Weights of a small image classifier.
Training: batches of 128, held-out accuracy 39%.
Data: trained on photos of plants and fungi (iNaturalist), 7.4 epochs.
Rows from block 7, named by matrix and row number. Each number is 128 + 32 x the weight over its row's rms, rounded and kept within 0 to 255. All counts start at 0. Numbers have three digits each. After the name is the row's rms in percent of the matrix's.
# convs0: reduce pointwise conv (model.blocks.7.convs.0.weight, 168x336x1x1), inputs 288-335
convs0.0 094:179131140092229079068101128126154054141121124183102152108142147168138176110150114117117111114105117145120122172147134106175116158113126148171134
convs0.1 098:106136129151146114084079139184164109121160029152139107107114093121087125161144103168114151130125134106176152125061208179132137118076133159131083
convs0.2 111:102142131066143183136075125137171156115153116107128108126187172137150134165127140101147088142135144119104133214112112155163106068096163137129106
convs0.3 100:167084117129145121050090157136120110125103108153092131146172174144096097131165213060092087101125151160131122112159179102094132123097162102157088
convs0.4 100:133126100123125149152125108056066205103145108120144128079181152103143122117144138112115158109140092098140186121172094138102125103132149140154105
convs0.5 100:138114125130125068111166088180179217098159131141112102135196130115157111142061094094170131179113129140170163095088090175133135166166103119110055
convs0.6 101:142133165147156140153106137134103119079135084104139106113159179103096066100127150069090166117181152174152113116133115158087141143110157145133135
convs0.7 108:147156086195145071133046099124117181143113177092143134129103166126140109136109111109152115148184052120125165125140102096172121117133086135121091
convs0.8 097:178191104196118088162162135106148132144145146107119175194093157139077196040172078097126106140106158180199107177113118205162158116135131102135195
convs0.9 103:124189104125140152214086153147126208108125127152158122115129110158185146175099146127118107126100168100165112125153125153105148111127079097124159
convs0.10 098:128119124167105123134106138134118088156139153125133138142089081094101124134138129139088178134074102115128117109136156134106128113174164172153126
convs0.11 103:129146130141105108148168115134120194141086151077151145093152136134101130085144160116186113178105107131135244172142176103113109073161138092128135
convs0.12 094:139093174144141142183142107090137149135167059113144151135134227151104130093080160181092082118184124117168141160183115093129127119116107117177143
convs0.13 101:113217133092128142121113104135135118083159122124156114082106103109123080179135159150222103116099160157176149104120067163087128182110107153137105
convs0.14 105:136081154066082089153147144107126147190180169084107159079122120120109085143062194093129098130191086166237100087135133098160125179150165117099075
convs0.15 098:104172129097129224107124108143150127123155174146122074130158136126122133162152153096075103153179165135118165135132115147130156157143155141092144
convs0.16 099:106193095087176166127111144132136122109078114141168151183197116156179103096145086127129091142083157097069083134170098114220072127116175194153131
convs0.17 097:167120127145144139114100145138146080141134089090050129122118156077209115116082186151075182125154075144141125134112059131114119100097099108109090
convs0.18 098:105148162108110165110138207111131183101117219171139141173082152106172162066163106122139088128091156133120141158179165096093137101095131108111117
convs0.19 093:128122113130123076096053180162130093147117137113157125103118163099120124165123154096146148117106111128091146129112105138155150098097156152101091
convs0.20 102:162103142105166096066144120142134120091126123093159132123168051084120119158139107120076113129138116187047197136176124106102151136077163150139154
convs0.21 100:135148092119154178144082186173095163111154166087184113129134120109167135126085070052104146135138119092174195132099150151078122121132143099104066
convs0.22 105:157084149116090185125106091095105096175129134136112138135117140191166127119080123115066164122129159215134147180049139119112113137122155169150120
convs0.23 102:129096148172082077097149095119154140164170084117126145116121136170095197132086113151115037164096147071101167095125134159188140133108105138117118
convs0.24 103:144050133143127127146185170133151051139152154049125046111172135152125172122118099166132133086162067129119118083137141101160156144101110060152139
convs0.25 101:144107113108132129134047164144089118130178101121084091131082093059109149189077121086138145112104162134167132108121152128116106112141119110138168
convs0.26 103:153166139110147122133107087105087095163147141100069183074200179105132171130095096109105064097111104170205131136118123180084100125170162149126189
convs0.27 102:187156099057083086076148147105072095122162099114181111114134179121138116111097122147151131100121175116098095156138087142107128166130175166175131
convs0.28 101:159130147108126134054128111065166159128117106148103127091105152127132196184126046108078160165165166096118166132110143126140133152127127155110146
convs0.29 103:147102110173124137107141154127101090144089109157086127148146121128079158147113131148134139131134110169094142118115130124098135158106102184166078
convs0.30 096:107175174154170096166142118114141115092197152161136107132157176117091148152189140086104148093113159135095104095141148058114106060146151060103196
convs0.31 100:108138134121113096119137123152122081169136151207112101169121194126184144150148169142077124143111101107104078112089149174130132125064140149097138
convs0.32 083:105159159140115154125069124170108144126136132116159181082109070141114158171189118133099132178191149158131133144122121116094115094077128028134101
convs0.33 106:101189126083130173103161162176127131142183148104147103142188164130089151118088099089095127163079173106132098099088141151133092125139179183166207
convs0.34 098:132136145098135086116150121101121096116053110123120116175145137113171142088151122107106116080195146100104119087115046187104139165147111107155130
convs0.35 083:110068114134126136114085086162118129171168055085135130158124131084101129106130155132160102130155122176137128092145073167106091206155066153142072
convs0.36 099:086099119135114133113117125164154153114094192151111182064170137115088092147139110139111143128195110150145080081164118141162108104135170134110191
convs0.37 098:110083156071150144114147099118110156176079108139109163116128137170182165126082111131231161040165157124044072111131083144124173128107167141209116
convs0.38 104:121124141122107099082149121135056090163143082133136125076157125125133113108090153128133115143087197103140124128105130134125123168139173119127112
convs0.39 102:100150172132112148075120144124103168121127156199147140162099187129155113134144160255065079135129137131173070125070125125153160115105145120129213
convs0.40 094:137182069152179074109123145109099161108154166145081132148090113142082148133129135115108116109129067155179076158137095130172167108122154089135139
convs0.41 099:124106073115092154121099155115179132141076071033144141166097151124105167131124125113146135102140093184080103101126126143146148127114122100179112
convs0.42 102:146222092085146105116132098122062150130091125110098154165142113132146132158074168080076123147185180148153116181140157086138081156066151129152117
convs0.43 107:119103150067152109181155131116117078146114143086153165106179154124151126088103096146156162201088152145180102132093156159088115106087144128084113
convs0.44 101:142093178100140092118071160126132204220097130124114140105126175083142164142158179103107136081122059178162114119129147112103149085084119132142095
convs0.45 107:156147095076152124136153139170103197131187144120119126101133151149103109140117111112123061099122125131139115093100144149171172098143078189086069
convs0.46 100:158132229131134053184093198127158138056093145162117153176089131157128135181097060197110111098057087112162119086143167120105177098118138118096138
convs0.47 099:162145141141084186083096157101107103159122157110137152112160134141147104148113148101133167092094149125065140122074166131086119129126114117130069
convs0.48 103:135196183136112109113145121095095087156158189101153144122143120091104100120097141142127122070147140123124124128120122067124093177117137078114088
convs0.49 098:116072098134105137151160096093157152115196091078110113082122081094136104118096064135167210112137115146121114185129140131117104075187109107195063
convs0.50 096:148130143117145129173115196145132174136115082140163161138134151135154089051095154237091160156161128129119145121084138183107120155126152163121075
convs0.51 102:134178181102072139135120206162150140115078025137143094145147126111137100129136129129197047134086133056153149128110136081087144133130153123117108
convs0.52 095:130173100072097167102100120089111113172102125105067174139170095117112129110125216109130102124122142130132114113059087139170175137194120150103139
convs0.53 108:150155120076035156127054167148121074113118163168136158124118175158144136119069190172148113147113098108116093123108191133103177131176118124072105
convs0.54 102:139099073158132144156132180077141144048166095104198082163125131103126090180144093154133039105166141084164136129144188090135106157117099168157101
convs0.55 088:116125143147113165119166136089105053162255064126149139142117090117084156128102115119102124161162126097104132111104141114112085150116118118085142
convs0.56 101:113090112147119111159163101062202103121105132107099141153101133188142132098084120036127084118065133124108172103119137160106096113144124130132136
convs0.57 104:088143128120153078079137100147154144136114121145101083180109143137130095118100152177147133080154157125170150124153157165119140141143094140114152
convs0.58 096:111090129058145136121115110119096100105054072070161093104100130184145146158187102137103085159077078140120171146130143175101101125093105133120086
convs0.59 099:106141162116097081102082133113093122058089120078136121112125135118109163139039168096101113117116052111095128116104192162121084130079104122120126
convs0.60 095:120143136097159149119156102145131084113080143124124175123148146103121103109140132117124147088083129134155080094163065179147089160148167107114089
convs0.61 102:108139114122131139084137162132131111104108065144167113110091090090183170118160078137127124070140177132163094138152125065098140116144117114172121
convs0.62 095:108134145121146102133124142121079094130096123159098115149152121133128088116164117103139159098080070068133141129107123124099158132207144056109122
convs0.63 092:109128152156194172167164131147109181095151100123069080157186183125153128056079111145124174111123117162112179122159108081159083112169159108157092
convs0.64 102:095106097130149110125140062134146127165083166071150171128138136162164142148177085117105097139119148143085162124096136138170160147146146144164129
convs0.65 100:105115174115119091132126111189161153119126124099158116094174132087113103121138075106136105122176146165135122104139151167126095113097122160095207
convs0.66 102:116126144166122127127102183196163153148112109038124106167130106136128195109140120255128165110120118184113103128088128098125114126133072081101106
convs0.67 095:090164128128117102159102086158135226105133142112150098183152138142094118147152078154122068086142111169135103117150135170121125153091090097103095
convs0.68 099:153125116134106118087112159147166174164167094206129156185131130138151151113101114126121162155132166159108159123217120173114106143120097142142135
convs0.69 101:149129101172083111090106146132173083064125081135181130078185161119090086120077135116134085060174134143113158137097174157156146102155153220113150
convs0.70 097:107192150123092129174175117157095145255102186124181114078114125128114113118097131128128124142182132148101112162107152180157128132162167192158103
convs0.71 103:126134160105103114134121227146157196091145128157102090180113166109134115091158133098085115122168172155078105145111094082108152146101086164152194
convs0.72 107:190139172150148107080161062170112159182102110120091152158203121102116092140077150147078141157143079094088149187140083105116106095128152099095131
convs0.73 102:101139093151058150129107176086179075126157098132102117122123155112177139097134121144112140157077146137175195126195197090088084142137073117101156
convs0.74 103:136147101122073119088174146078143134130135120131110082161138129110172117148128159128101165106132128115121215152111168120110120132147188115174142
convs0.75 098:145110103119070115135145161120133135206108120142150180136126082123123160113075134124167083157100136134132112130124112104128131089106132155129158
convs0.76 104:149118220138137142138102122095137169110104108160149116157117141172143210084093165153133109160164133102099195131135191116143058150100078122119088
convs0.77 101:135090082201168140195115129109134124105104184148222141056129161133102089124163100103143116132161066128119132155148126150125133158149102219150147
convs0.78 102:086131172121133165124140100141121133211118126129137100076066131103122134180159138140173159069148131096164203101139123103145093158097174130172130
convs0.79 104:193126166157166065127123181149197119109096147088127141176125097075180154128138108122143108153104147110146117155077124096075113132088156114146193
convs0.80 099:136163103125134096145102147106137131147126179116120101168134118143132154119112112103189111149114098103059083108067094126193151114145194173133126
convs0.81 097:128228195118134099152133133191104173134218150153147142118103117094129070133193160115177092118193147076146155063079107128180113121121155087167158
convs0.82 096:119120169065131152092141112145099093125129143096175145123074119120109126134205165143098112156127127106182151122083154123118173103089130132157108
convs0.83 096:120112118123175168164099117102056110111111049083123141106150117157159102090102172139127090108109078114112114122134094177148192110086128099102120
convs0.84 101:150117162099132137109087180125077063156102114174117152103063152117137103089169162128124135135106131106132135139115091110061095143107138135109179
convs0.85 111:101120118154109125111170150076081208146141118123088103098143139176129088097119202088098134111154153133116104108217132150164141077094154100115153
convs0.86 098:125143099162143155132141095054131135103118142136165141103164126127121127089186185185125121091130110120120098145147110126095177109159107151133128
convs0.87 094:056087121124130128165121162179105103190206140096156153140145145145156144118103153138149124199089125145111105132102084129176151152122153114131051
convs0.88 103:112113154141162133134142158143212159122131090103149136094110130126110162123065136162151112120125153090082147109130118115153139156111139117096189
convs0.89 102:156115102146094094114122139132106130091173143170066112110090133143154124060131115091131189076130095127115120100141149101102089109129159156145181
convs0.90 099:140124128170067162175157099092153159046173108136094153121130108188115117142127161088101094103172087148137142098120100177097138124098154128143148
convs0.91 092:134108160115113152141161138185095143165125140075130118105120100135168136114143122073121134083139147144106139099145151120111099196145115131181128
convs0.92 094:129144110165115134122113121101099138120120077120118089130223135166084180121122084184102160107169130120111161107108122109115132134092076051143142
convs0.93 097:128105136084122175149138151123144114144113127082140167106170075124044176104107133079094104114101139102079162127157164125182143101108122103162136
convs0.94 103:114091157110148154133118111105131142098097146138116170151136128109105086135131105177183121120124159141117182083108090124134111113121161160128122
convs0.95 100:081146118094108136154146120112101105130133130116146145141111095164087149092113170079179074152108227065108090098111089100154112181140066091138080
convs0.96 101:176114153107143132138155154173155171171141143143118175173100093117115061106128104102160168186156070110121100120086153157152167095209087132126161
convs0.97 101:121162122151137139128125124120201145111090093131139168139122158121100053108155171068120172167171107162169129127165167156098138101107159137140123
convs0.98 104:119153167101110114129154139126136102107109135115091133129152064151104124111138146124101164097077131107163089073168192156131150136123145130094087
convs0.99 100:112111155080123133071101132137154091151212132082155118205099106098147143112118203133078086151174128135153100060158082096124178118119195123058171
convs0.100 098:183103111183165110149092092157118089123087141113184116098139170081157093197114168089131122141105124124160124104093151126096120143118180108137130
convs0.101 106:114129135076115182109103097143131116134199138105159114140154098134138124092131138106156211124165163103154124080074164135095126174072136143109116
convs0.102 100:151148098180132113156159125134107176123132076150087077087106146130191099111117067186128145110108100152123136140066134160100120092140122126162146
convs0.103 101:130124168189116163041157163081119142080115092151139118091191169104120103130165118078154167120120079130086065123117088119137118112134144131103116
convs0.104 103:055098177126135143161089149097100073172141128197158123152125065126106138158185137081131193145104172155125101137113052155122129075124100117135144
convs0.105 092:143112172118094108125083183071127083102161118153083131079184135148167137155077103145098102113094116171104097073061123104075086130108117103129089
convs0.106 097:146107114131057121125109156153083105144105093124140135094187144175194112075131130122099116116077104092122075068107137124129132138092106127081105
convs0.107 107:079182131155159141220165129172087119153094147109106185070171163156132105126217140137084128128096104117208059132145154132111112094132129098119143
convs0.108 101:146093137107144117145141122075119188140164170104104114151147174126094073109189157141121112121095131161118061108089159127085081059078111091225103
convs0.109 101:104084106137146117129113150113101107070091165144140144112122102155131096095142097115086058077104105116071102149156097139083085172141166116115115
convs0.110 102:123169152108100114119188174151076128124154150168175181144089096097124133099095078119059109102184103124085121123135110158129132127119179104166153
convs0.111 104:143125110104174131114122112112188117167138119167106155104097116134123144154116156125067098091151111146134091155081069086127170125088174111114150
convs0.112 097:159106177162164087169140157137093117159106158123063131125128109146132150134134139099144156100139102108150105065152170166146098135103109095162122
convs0.113 097:128129111107145106119198182150155167116180171094182163160142178112094142052146146093132147194112100127092144100101110138106208205094176122142102
convs0.114 097:172117147066134081168130076117101112133088227143119139143144118120104161155118098146183160124157142110135196106155108105158069152163113088168096
convs0.115 104:098101172139112161091143116173086092120189091155129129137148117086079120131162120102117091120111146164089145125123072158123151047128118123089146
convs0.116 096:108129128127178134152106153170176124164072110137133146180049097140172197071093110118161157101051103106053198110158112088074176119097164148159118
convs0.117 101:092087102158129162152122075092128176148121087157090179068130147149146151142104172092117148144080175108151157121162150123129132109117118133164208
convs0.118 094:071134134170138119124123131074121099146132122160116143110091082126166130117144122094130069183114107114122111146115138139093122105104138136236186
convs0.119 093:127084158134159140144121105071147091098150157104160180137095094087135093127173193138119139095125148137130102125112131184182121141152129115165120
convs0.120 100:070118139132091187131083109106147169178143144138143117073095082139099171128168079114144131164087091131149139069128091229090212117098119102161133
convs0.121 101:139121099137082144143144085121101099152144118110107129156136140127142155105146143069183109106120126123116168100091170145104166112094109104170099
convs0.122 104:160122232137153113095100140109117122116096127197135134106134167135173140077076149090124100106110175089119143101098110113131164144155120138117148
convs0.123 103:093161099185170115136131170118174146110126098192139100096069083082196156160083102104111116142119127101179135068098123137111124122089210117154147
convs0.124 101:088102122136030132093141135116116149130190069136194090074107139103113106150141154113171118140122154146127156167141174163092118108128114149102120
convs0.125 101:103160104135119141121155123137157151122172169087168106135130052122136143155135148148166155162135162128150121159114086181076116218158134114153106
convs0.126 101:051106116125136118179198096135078070117149144103123160081072104135107092137115133137152127092191154140098144103099065191135161143126162169089107
convs0.127 104:098143105198073141123132136115118077169088159050107139129112127102167159142135115137146129068103136142173168131146192129160181185168121144113094
convs0.128 099:093132168194143205122106124115126126111125116087121097167170135205095109069160142070059147121105128098143099119101130125185054125150054126106139
convs0.129 095:125137099113122113095114092196165191134081143171146128103127137113106144175105122179118072122157143144069092137124091158149142157154183200165125
convs0.130 095:142117087123096105099141113152144161149151185138074156092072164150059091141114125125078098178084205104141131142133135058155150135136110141178101
convs0.131 099:103106065047114080124087148137154132130149110121105114114081180056099088189102105137152087086137111131174041133199198086131091149096201128087054
convs0.132 096:074102122128140187099143172142159085096123099133121121106094143068132135098106154173150132130191123155157221159116162135125080152137147128124130
convs0.133 105:121094168129118072101151092132141152157164135134169135077135127143162131080175128128079134106115099166139080107148143137071158089162149125093094
convs0.134 092:110104133169123147100195122075132120137125094075155081128073172117136094105169140124108144142077143119141155152129140139122098124115104136153115
convs0.135 106:076120111125118147097097158132112079117150153174101161137135159102103115155146090169173158135159139100166150193166104146107139066119150128147148
convs0.136 100:155078130125160122133150104098126189160145095101176140140123135155122141110116099108109192102138124105112089153160173108066126137147102088139144
convs0.137 094:163156172149148079138131161143149104152073156140153097131133139104163078179155084089110132115143114128097121121176133120116119137101147163124121
convs0.138 093:147111115142140149126155107104105099180152095158195143120133107123191115119083112158103098117083113193031158146137132120159116135127170074110144
convs0.139 096:140156144086204121111109118091097121141181116153095097101169123086114153104131141086155147164124125123119102109155113150126079086147096187108109
convs0.140 105:119142108089165189100139168073138085079164159133116215191099171131093154069128081141091153086135145180140109131055085101112090126137119088099128
convs0.141 107:132165110066163128082143102166155117108063182126143085118129132162056204118129126120096208147154068095112136112149132103115141160162135133124099
convs0.142 105:162081082104078130081086105119139108171153177154139125130147134099110113185102115138164118138138141105090121122065145121173143092124129131142118
convs0.143 105:110099119144096150098091108148116088130163142097131148131115098125144101149173180115128142128133136118159105101146088107142111150143106117106148
convs0.144 102:136116162152095122134106126122116163105117208197091134145109118135124090125118148132128075094134187128152127150154087132170190133118140090116097
convs0.145 098:159126163093087118136117130116150113140100114135124079189108100098130090112130118134119184076119081090058123106117112107109145104114122077090135
convs0.146 103:143080107122125144130151173130111143088118115135126122131145097127146200112091087139095108130140115176085162063108151128118117127094085125126099
convs0.147 103:140164109091067103188184093072082158099130166137090156088111105182146114099142146146136109172129108158164117107138091091126138128099107110106136
convs0.148 097:162126143136132168114158121131132186121114092141119161084130077170092193171135137168118114091096088101096159058087178143181169063037085147143157
convs0.149 101:102119182139119163137092130145156133100149074095136109135137107085086098177099129139101151129103169178121109125130127082129172181123193113129105
convs0.150 096:168124100143124135175135110159139159190163171064106151148097136118179121105074065068176174131164162141203174165121145050093156128161148136092142
convs0.151 108:159144115122152127096127140118134120132083171113146097151180197147110167169121172122164085170135191121094104129090152080136132157120146137155067
convs0.152 101:161144100138113138104110149139114120086172111095159104093153132125089094176144249126206147168131134169202203126116148135117073091132149148132138
convs0.153 097:104125161133118110124098172147130113171126177149150080090135100127137171152127133108116104177206128124094151070133142227116126087114104127132139
convs0.154 095:162115108120090166077067190125097132103116115110098146156078093142044149162091113073144151158123155160102110140122126127122205228145133170122126
convs0.155 099:156202128098132124071170115106122119157095074067206124086143101138191146102179094108111122091110153148174137116154072164155127149087095102049093
convs0.156 096:181132176085090141104159179121117209045160118143131158102131109125159127107154145155108104135123123137156153158105099111118146101161127144160091
convs0.157 098:095171094150133152109154139172145167154124125121189135162095094105165089108167196101122138017123107143174110122089103101091121111149120202179148
convs0.158 105:111192149071135145186044113142080131084098100161081146091151089158070101106111115110142140100143136121118090150100117110170072127124085132120158
convs0.159 102:160131109142165130107113109122121118151130139133160081110181147126081175183149149141186182120144158086095107115135118165149137164145155106184161
convs0.160 099:183142112169136115117116137121104080117087180137182128051124143124125092116140132137172141113129149136128087113105169097111123087169111142145119
convs0.161 102:130100120146172126097099135137086123117137123116178117094196115094118126174095151124138176127123128145095123112171149124071113100144031103135125
convs0.162 105:105147057076098150145103108079096098136118157181143156092086098151132146113175121114116156144110152118152182136136063137132137179144098143076134
convs0.163 099:164160112178167121081124199104104203163098140146131140146135134144147107111098168160110121117051110093173110145118112118080132174103121160077141
convs0.164 102:136080175108164154172114107090116141106140109118128084152158153105160116151134113079112153174185133158107135172150194097196131096132156122151150
convs0.165 098:129070078138110119121143048114107131111111134094163143132090116131130124133087191089139132104129113116199122164173108133129090132081101150137108
convs0.166 103:134154085123178116113101195171150105178128148121117122140097124168134186238178133142111125122098148084105132190145119147167123222151122146091092
convs0.167 098:139113143093169136135122131150151106096106194093151100116155080178089108143139200142065200176154089141129087134158106146151142113157131137098147