A small image classifier, trained from scratch: norm batchnorm, 7.4 epochs.
Rows from block 9 of a small image classifier, named by matrix and row number. Rows with one number belong to one channel. Each number is 50 + 15 x the weight over its row's rms, rounded and kept within 0 to 99. All counts start at 0. After the name is the row's rms in percent of the matrix's.
Before each channel's rows are labels from the 100 images, of 14976, where the channel reaches its highest value: "responds to" is what is common among them. Only what is clearly more common there than usual is listed. The data: photos of plants and fungi (iNaturalist). In brackets: how many of the 100.
# convs1: grouped (4 groups) 3x3 conv (model.blocks.9.convs.1.weight, 168x42x3x3, each kernel summed), inputs within the group 0-41
# convs2: expand pointwise conv (model.blocks.9.convs.2.weight, 336x168x1x1, transposed), outputs 0-83

responds to: phylum Basidiomycota (35); class Agaricomycetes (35); kingdom Fungi (35)
convs1.41 124:27 61 58 64 48 58 61 40 41 39 31 49 57 56 49 46 53 40 59 20 37 32 59 53 49 73 47 48 92 41 34 55 73 51 03 64 52 63 58 52 61 51
convs2.41 100:25 37 41 61 68 56 30 46 22 41 55 43 30 45 43 57 17 41 61 50 43 48 44 76 52 34 54 47 28 56 61 25 53 40 62 34 47 43 36 27 73 70 35 42 42 38 44 61 59 47 43 30 48 57 56 48 63 49 33 28 37 62 59 76 63 48 45 28 34 73 43 47 46 76 61 62 75 35 62 51 59 37 28 27

responds to: order Asterales (28); family: Asteraceae (27)
convs1.162 099:44 30 37 39 81 49 39 33 47 52 57 67 44 15 70 38 30 51 57 57 48 44 44 54 62 57 36 43 65 73 44 56 56 32 44 39 47 80 08 50 49 39
convs2.162 097:40 35 38 49 62 66 53 40 79 50 60 57 64 54 31 40 35 65 45 70 64 49 32 51 57 63 33 55 57 46 42 33 38 57 44 30 43 62 47 41 76 61 44 57 66 39 48 64 53 24 32 66 36 56 54 54 48 40 55 50 55 44 50 50 61 47 47 32 52 52 52 41 43 62 16 40 70 62 48 26 48 38 36 64

responds to: order Asterales (45); family: Asteraceae (44)
convs1.143 100:56 54 39 40 49 44 58 28 43 74 44 22 47 34 54 80 67 75 57 43 58 68 83 32 22 62 33 48 42 47 34 23 62 55 65 54 50 40 49 66 59 49
convs2.143 095:53 32 38 62 74 36 45 37 83 32 36 36 47 46 32 78 58 61 50 78 23 45 45 78 66 75 76 69 35 31 55 42 49 54 35 45 43 47 64 44 46 71 45 49 49 38 56 49 67 37 40 84 14 30 66 74 65 37 39 52 70 63 38 56 28 30 48 59 34 53 50 46 44 53 49 62 28 58 38 58 57 31 85 39

responds to: order Asterales (27); family: Asteraceae (27)
convs1.161 095:61 62 74 48 51 67 35 38 81 57 53 40 51 61 57 36 51 42 64 38 46 61 39 59 30 41 53 31 40 50 41 46 57 63 57 38 37 99 50 68 74 53
convs2.161 101:43 36 57 53 57 50 48 47 50 39 39 62 61 46 68 58 49 40 35 35 71 47 43 63 79 30 61 46 52 30 57 58 44 59 58 36 33 43 47 65 41 50 55 69 58 54 63 34 33 62 37 59 47 57 48 31 41 10 45 45 45 66 21 16 45 33 50 52 39 72 65 63 30 54 65 71 61 52 45 24 62 36 71 41

responds to: class Liliopsida (30); order Asparagales (25)
convs1.109 088:58 63 34 65 40 43 49 29 39 31 54 63 50 58 48 41 55 38 24 25 79 63 44 45 45 77 79 71 44 84 53 53 20 53 43 56 37 52 58 48 64 61
convs2.109 098:32 24 64 37 54 56 66 55 21 31 49 44 43 52 44 58 33 74 35 50 16 58 31 56 73 32 53 38 29 36 69 49 46 40 67 24 71 48 50 47 86 67 56 52 48 50 66 25 75 43 51 58 39 61 51 44 53 20 52 70 41 54 45 68 80 56 49 62 29 47 34 51 58 61 84 37 46 53 50 59 49 17 62 46

responds to: class: Liliopsida (29); order Asparagales (25); family: Asparagaceae (25)
convs1.56 083:65 50 25 64 54 49 49 67 59 55 72 58 27 52 50 55 58 48 41 54 63 79 53 57 60 83 60 27 46 42 52 35 59 66 52 37 55 95 32 43 56 74
convs2.56 092:50 44 63 64 61 60 48 67 19 45 31 54 61 45 51 63 50 46 57 61 49 49 51 37 33 53 50 78 58 47 32 31 59 76 42 48 52 35 38 66 65 53 61 47 40 50 72 37 49 24 44 45 28 31 52 48 34 45 58 59 83 68 45 52 62 58 60 42 54 56 34 34 31 48 54 81 65 54 44 19 46 53 47 45

responds to: order Asterales (39); family: Asteraceae (39)
convs1.153 140:64 40 59 58 38 29 46 63 36 56 44 43 37 62 48 48 59 60 37 64 44 64 74 52 44 58 51 42 53 55 43 48 99 77 46 65 67 24 44 61 50 69
convs2.153 096:35 41 36 74 38 53 22 72 36 61 55 64 54 51 36 44 64 54 30 65 51 47 42 67 68 39 30 52 31 57 74 66 58 54 56 34 76 33 49 67 63 21 36 59 54 31 39 12 34 36 45 72 42 53 71 49 90 59 56 33 46 51 54 49 69 30 69 74 40 67 41 43 38 67 47 47 52 46 24 37 50 52 62 44

responds to: class Liliopsida (26)
convs1.31 092:35 72 49 58 43 24 21 32 58 33 26 23 66 28 32 69 50 49 57 56 54 43 34 48 64 38 62 47 72 25 53 54 60 58 31 52 48 29 73 43 58 46
convs2.31 103:56 55 63 46 11 64 40 65 65 54 59 38 47 49 43 75 43 22 48 36 44 70 49 30 72 41 41 42 53 61 72 53 67 66 80 73 26 28 34 53 55 90 79 58 69 63 49 41 31 67 31 62 39 77 27 52 50 42 17 36 59 48 56 59 42 43 59 30 66 45 46 45 46 63 47 48 48 26 72 44 48 42 66 43

responds to: order Lamiales (29)
convs1.79 083:67 75 36 46 43 49 34 41 55 60 36 57 42 26 38 23 23 53 57 64 51 77 46 36 47 30 37 53 70 46 58 50 44 44 49 59 67 64 43 87 74 71
convs2.79 104:43 49 70 57 39 30 85 61 33 54 33 43 60 38 28 31 70 40 64 48 09 36 47 58 23 70 71 89 42 68 51 37 60 56 56 69 82 55 61 53 42 58 12 64 80 56 43 63 36 25 49 30 52 47 29 24 52 69 58 70 54 37 57 62 52 81 83 30 49 48 42 70 67 55 35 66 43 27 64 36 45 48 68 55

responds to: class Liliopsida (26)
convs1.114 115:47 18 64 66 34 54 48 57 66 54 75 30 35 51 66 53 47 21 49 43 39 65 42 41 55 29 59 61 73 72 16 57 48 67 64 42 62 52 31 43 31 58
convs2.114 101:66 58 50 75 57 60 65 62 52 53 64 59 63 36 68 67 50 28 37 46 81 53 26 79 54 46 52 56 53 72 43 32 51 52 52 79 59 47 42 73 38 46 51 52 42 28 68 49 65 45 67 24 54 36 80 02 75 54 20 57 45 55 47 51 54 42 52 43 46 41 66 47 34 32 34 52 47 74 65 59 54 66 53 40

responds to: class: Liliopsida (32); order Asparagales (27); family: Asparagaceae (26)
convs1.29 096:30 40 40 27 68 51 29 51 49 47 76 29 51 54 45 66 50 48 37 73 35 40 70 40 69 60 53 28 40 36 53 41 40 75 37 71 48 41 76 79 68 42
convs2.29 105:50 52 41 59 44 74 61 26 38 74 46 68 43 55 40 34 36 61 43 35 64 44 36 67 51 44 61 90 38 41 44 54 60 57 32 72 62 46 56 52 51 32 40 41 47 48 53 55 64 42 30 37 57 48 41 52 75 39 42 53 26 40 43 53 18 38 55 53 54 41 59 40 37 58 44 39 43 45 44 37 67 53 57 37

responds to: order Ericales (27)
convs1.34 089:64 43 61 58 41 67 42 48 29 42 12 46 65 75 56 40 63 43 30 41 60 23 81 40 34 64 48 60 44 51 53 47 65 24 33 65 52 34 35 69 58 55
convs2.34 092:38 45 57 02 55 68 37 50 55 56 35 80 66 57 31 42 50 33 29 61 45 63 86 34 56 52 27 40 57 61 88 49 52 55 71 55 53 40 39 34 31 36 37 70 25 67 47 49 37 53 30 42 68 42 76 48 47 37 54 58 57 44 44 54 56 61 36 56 70 72 42 39 64 66 54 60 64 24 32 51 67 65 45 72

responds to: class Liliopsida (27)
convs1.82 105:32 47 62 56 44 41 74 88 35 45 55 50 74 74 27 61 38 67 43 43 36 54 54 57 44 44 47 74 42 48 42 47 45 59 26 14 65 42 75 35 44 53
convs2.82 099:34 58 47 44 84 93 28 28 32 60 58 60 34 25 45 84 11 33 52 44 64 61 48 41 37 66 34 49 44 37 60 70 58 40 90 40 54 21 60 31 40 62 66 48 40 56 88 33 38 58 51 83 38 38 45 48 35 51 61 46 67 59 56 45 33 63 48 36 52 42 60 56 43 23 63 70 57 70 30 57 44 27 50 31

responds to: order Asterales (40); family: Asteraceae (39); order: Ranunculales (25)
convs1.128 121:54 46 81 65 49 55 44 53 66 68 44 52 68 39 77 41 85 50 52 64 67 63 67 68 54 43 37 60 41 34 35 42 61 17 39 41 54 81 60 33 57 46
convs2.128 098:69 55 47 49 50 33 67 32 47 74 21 47 40 90 65 24 31 03 16 40 63 35 49 59 51 45 60 15 53 31 42 79 46 53 55 35 63 76 66 45 50 39 48 65 58 35 40 44 63 36 52 69 68 47 60 49 63 54 56 59 35 49 54 45 60 66 45 61 19 36 53 48 60 61 24 51 66 24 59 54 61 55 37 41

responds to: order Asterales (36); family: Asteraceae (35)
convs1.138 100:57 37 49 50 63 39 66 53 49 74 64 55 65 32 51 43 53 49 35 43 35 73 54 43 28 62 25 34 43 50 31 56 47 74 47 62 58 29 57 68 56 99
convs2.138 103:51 35 63 54 44 51 61 49 32 93 48 44 29 38 39 47 50 32 40 86 70 47 61 40 38 59 31 31 31 42 56 71 35 57 50 24 73 38 46 43 43 70 16 29 31 49 53 54 40 51 71 08 47 48 40 30 32 58 35 39 40 58 53 44 55 40 66 68 77 48 48 52 51 54 51 33 32 45 54 42 34 37 79 48

responds to: order Lamiales (26)
convs1.65 093:63 69 37 38 45 43 55 50 61 66 40 57 46 42 48 31 34 44 71 68 35 53 43 44 73 33 24 70 82 35 34 37 51 37 46 40 23 51 37 80 54 27
convs2.65 106:62 44 31 35 46 58 42 43 44 45 73 37 62 91 24 36 54 68 52 48 69 59 52 79 47 42 40 23 46 62 57 37 34 64 46 58 53 46 85 76 38 66 18 32 72 62 18 71 20 38 56 73 62 54 51 15 53 25 40 22 41 63 57 47 47 41 61 57 46 48 54 80 64 47 86 44 54 52 44 62 28 12 71 52

responds to: order Asterales (47); family: Asteraceae (47)
convs1.139 105:37 44 53 62 21 64 74 72 62 42 35 58 39 06 57 71 58 64 49 34 33 50 51 55 38 51 67 41 44 40 45 57 60 41 75 56 23 69 36 39 61 50
convs2.139 104:79 53 44 23 60 60 43 51 54 61 28 43 39 47 48 55 73 70 69 75 39 56 58 39 46 52 30 44 79 47 54 38 54 49 46 42 59 61 45 47 46 58 47 49 54 44 57 97 50 37 33 61 54 50 67 53 72 47 35 51 28 35 43 27 46 38 58 42 67 43 63 57 17 52 33 69 70 41 43 42 77 69 48 52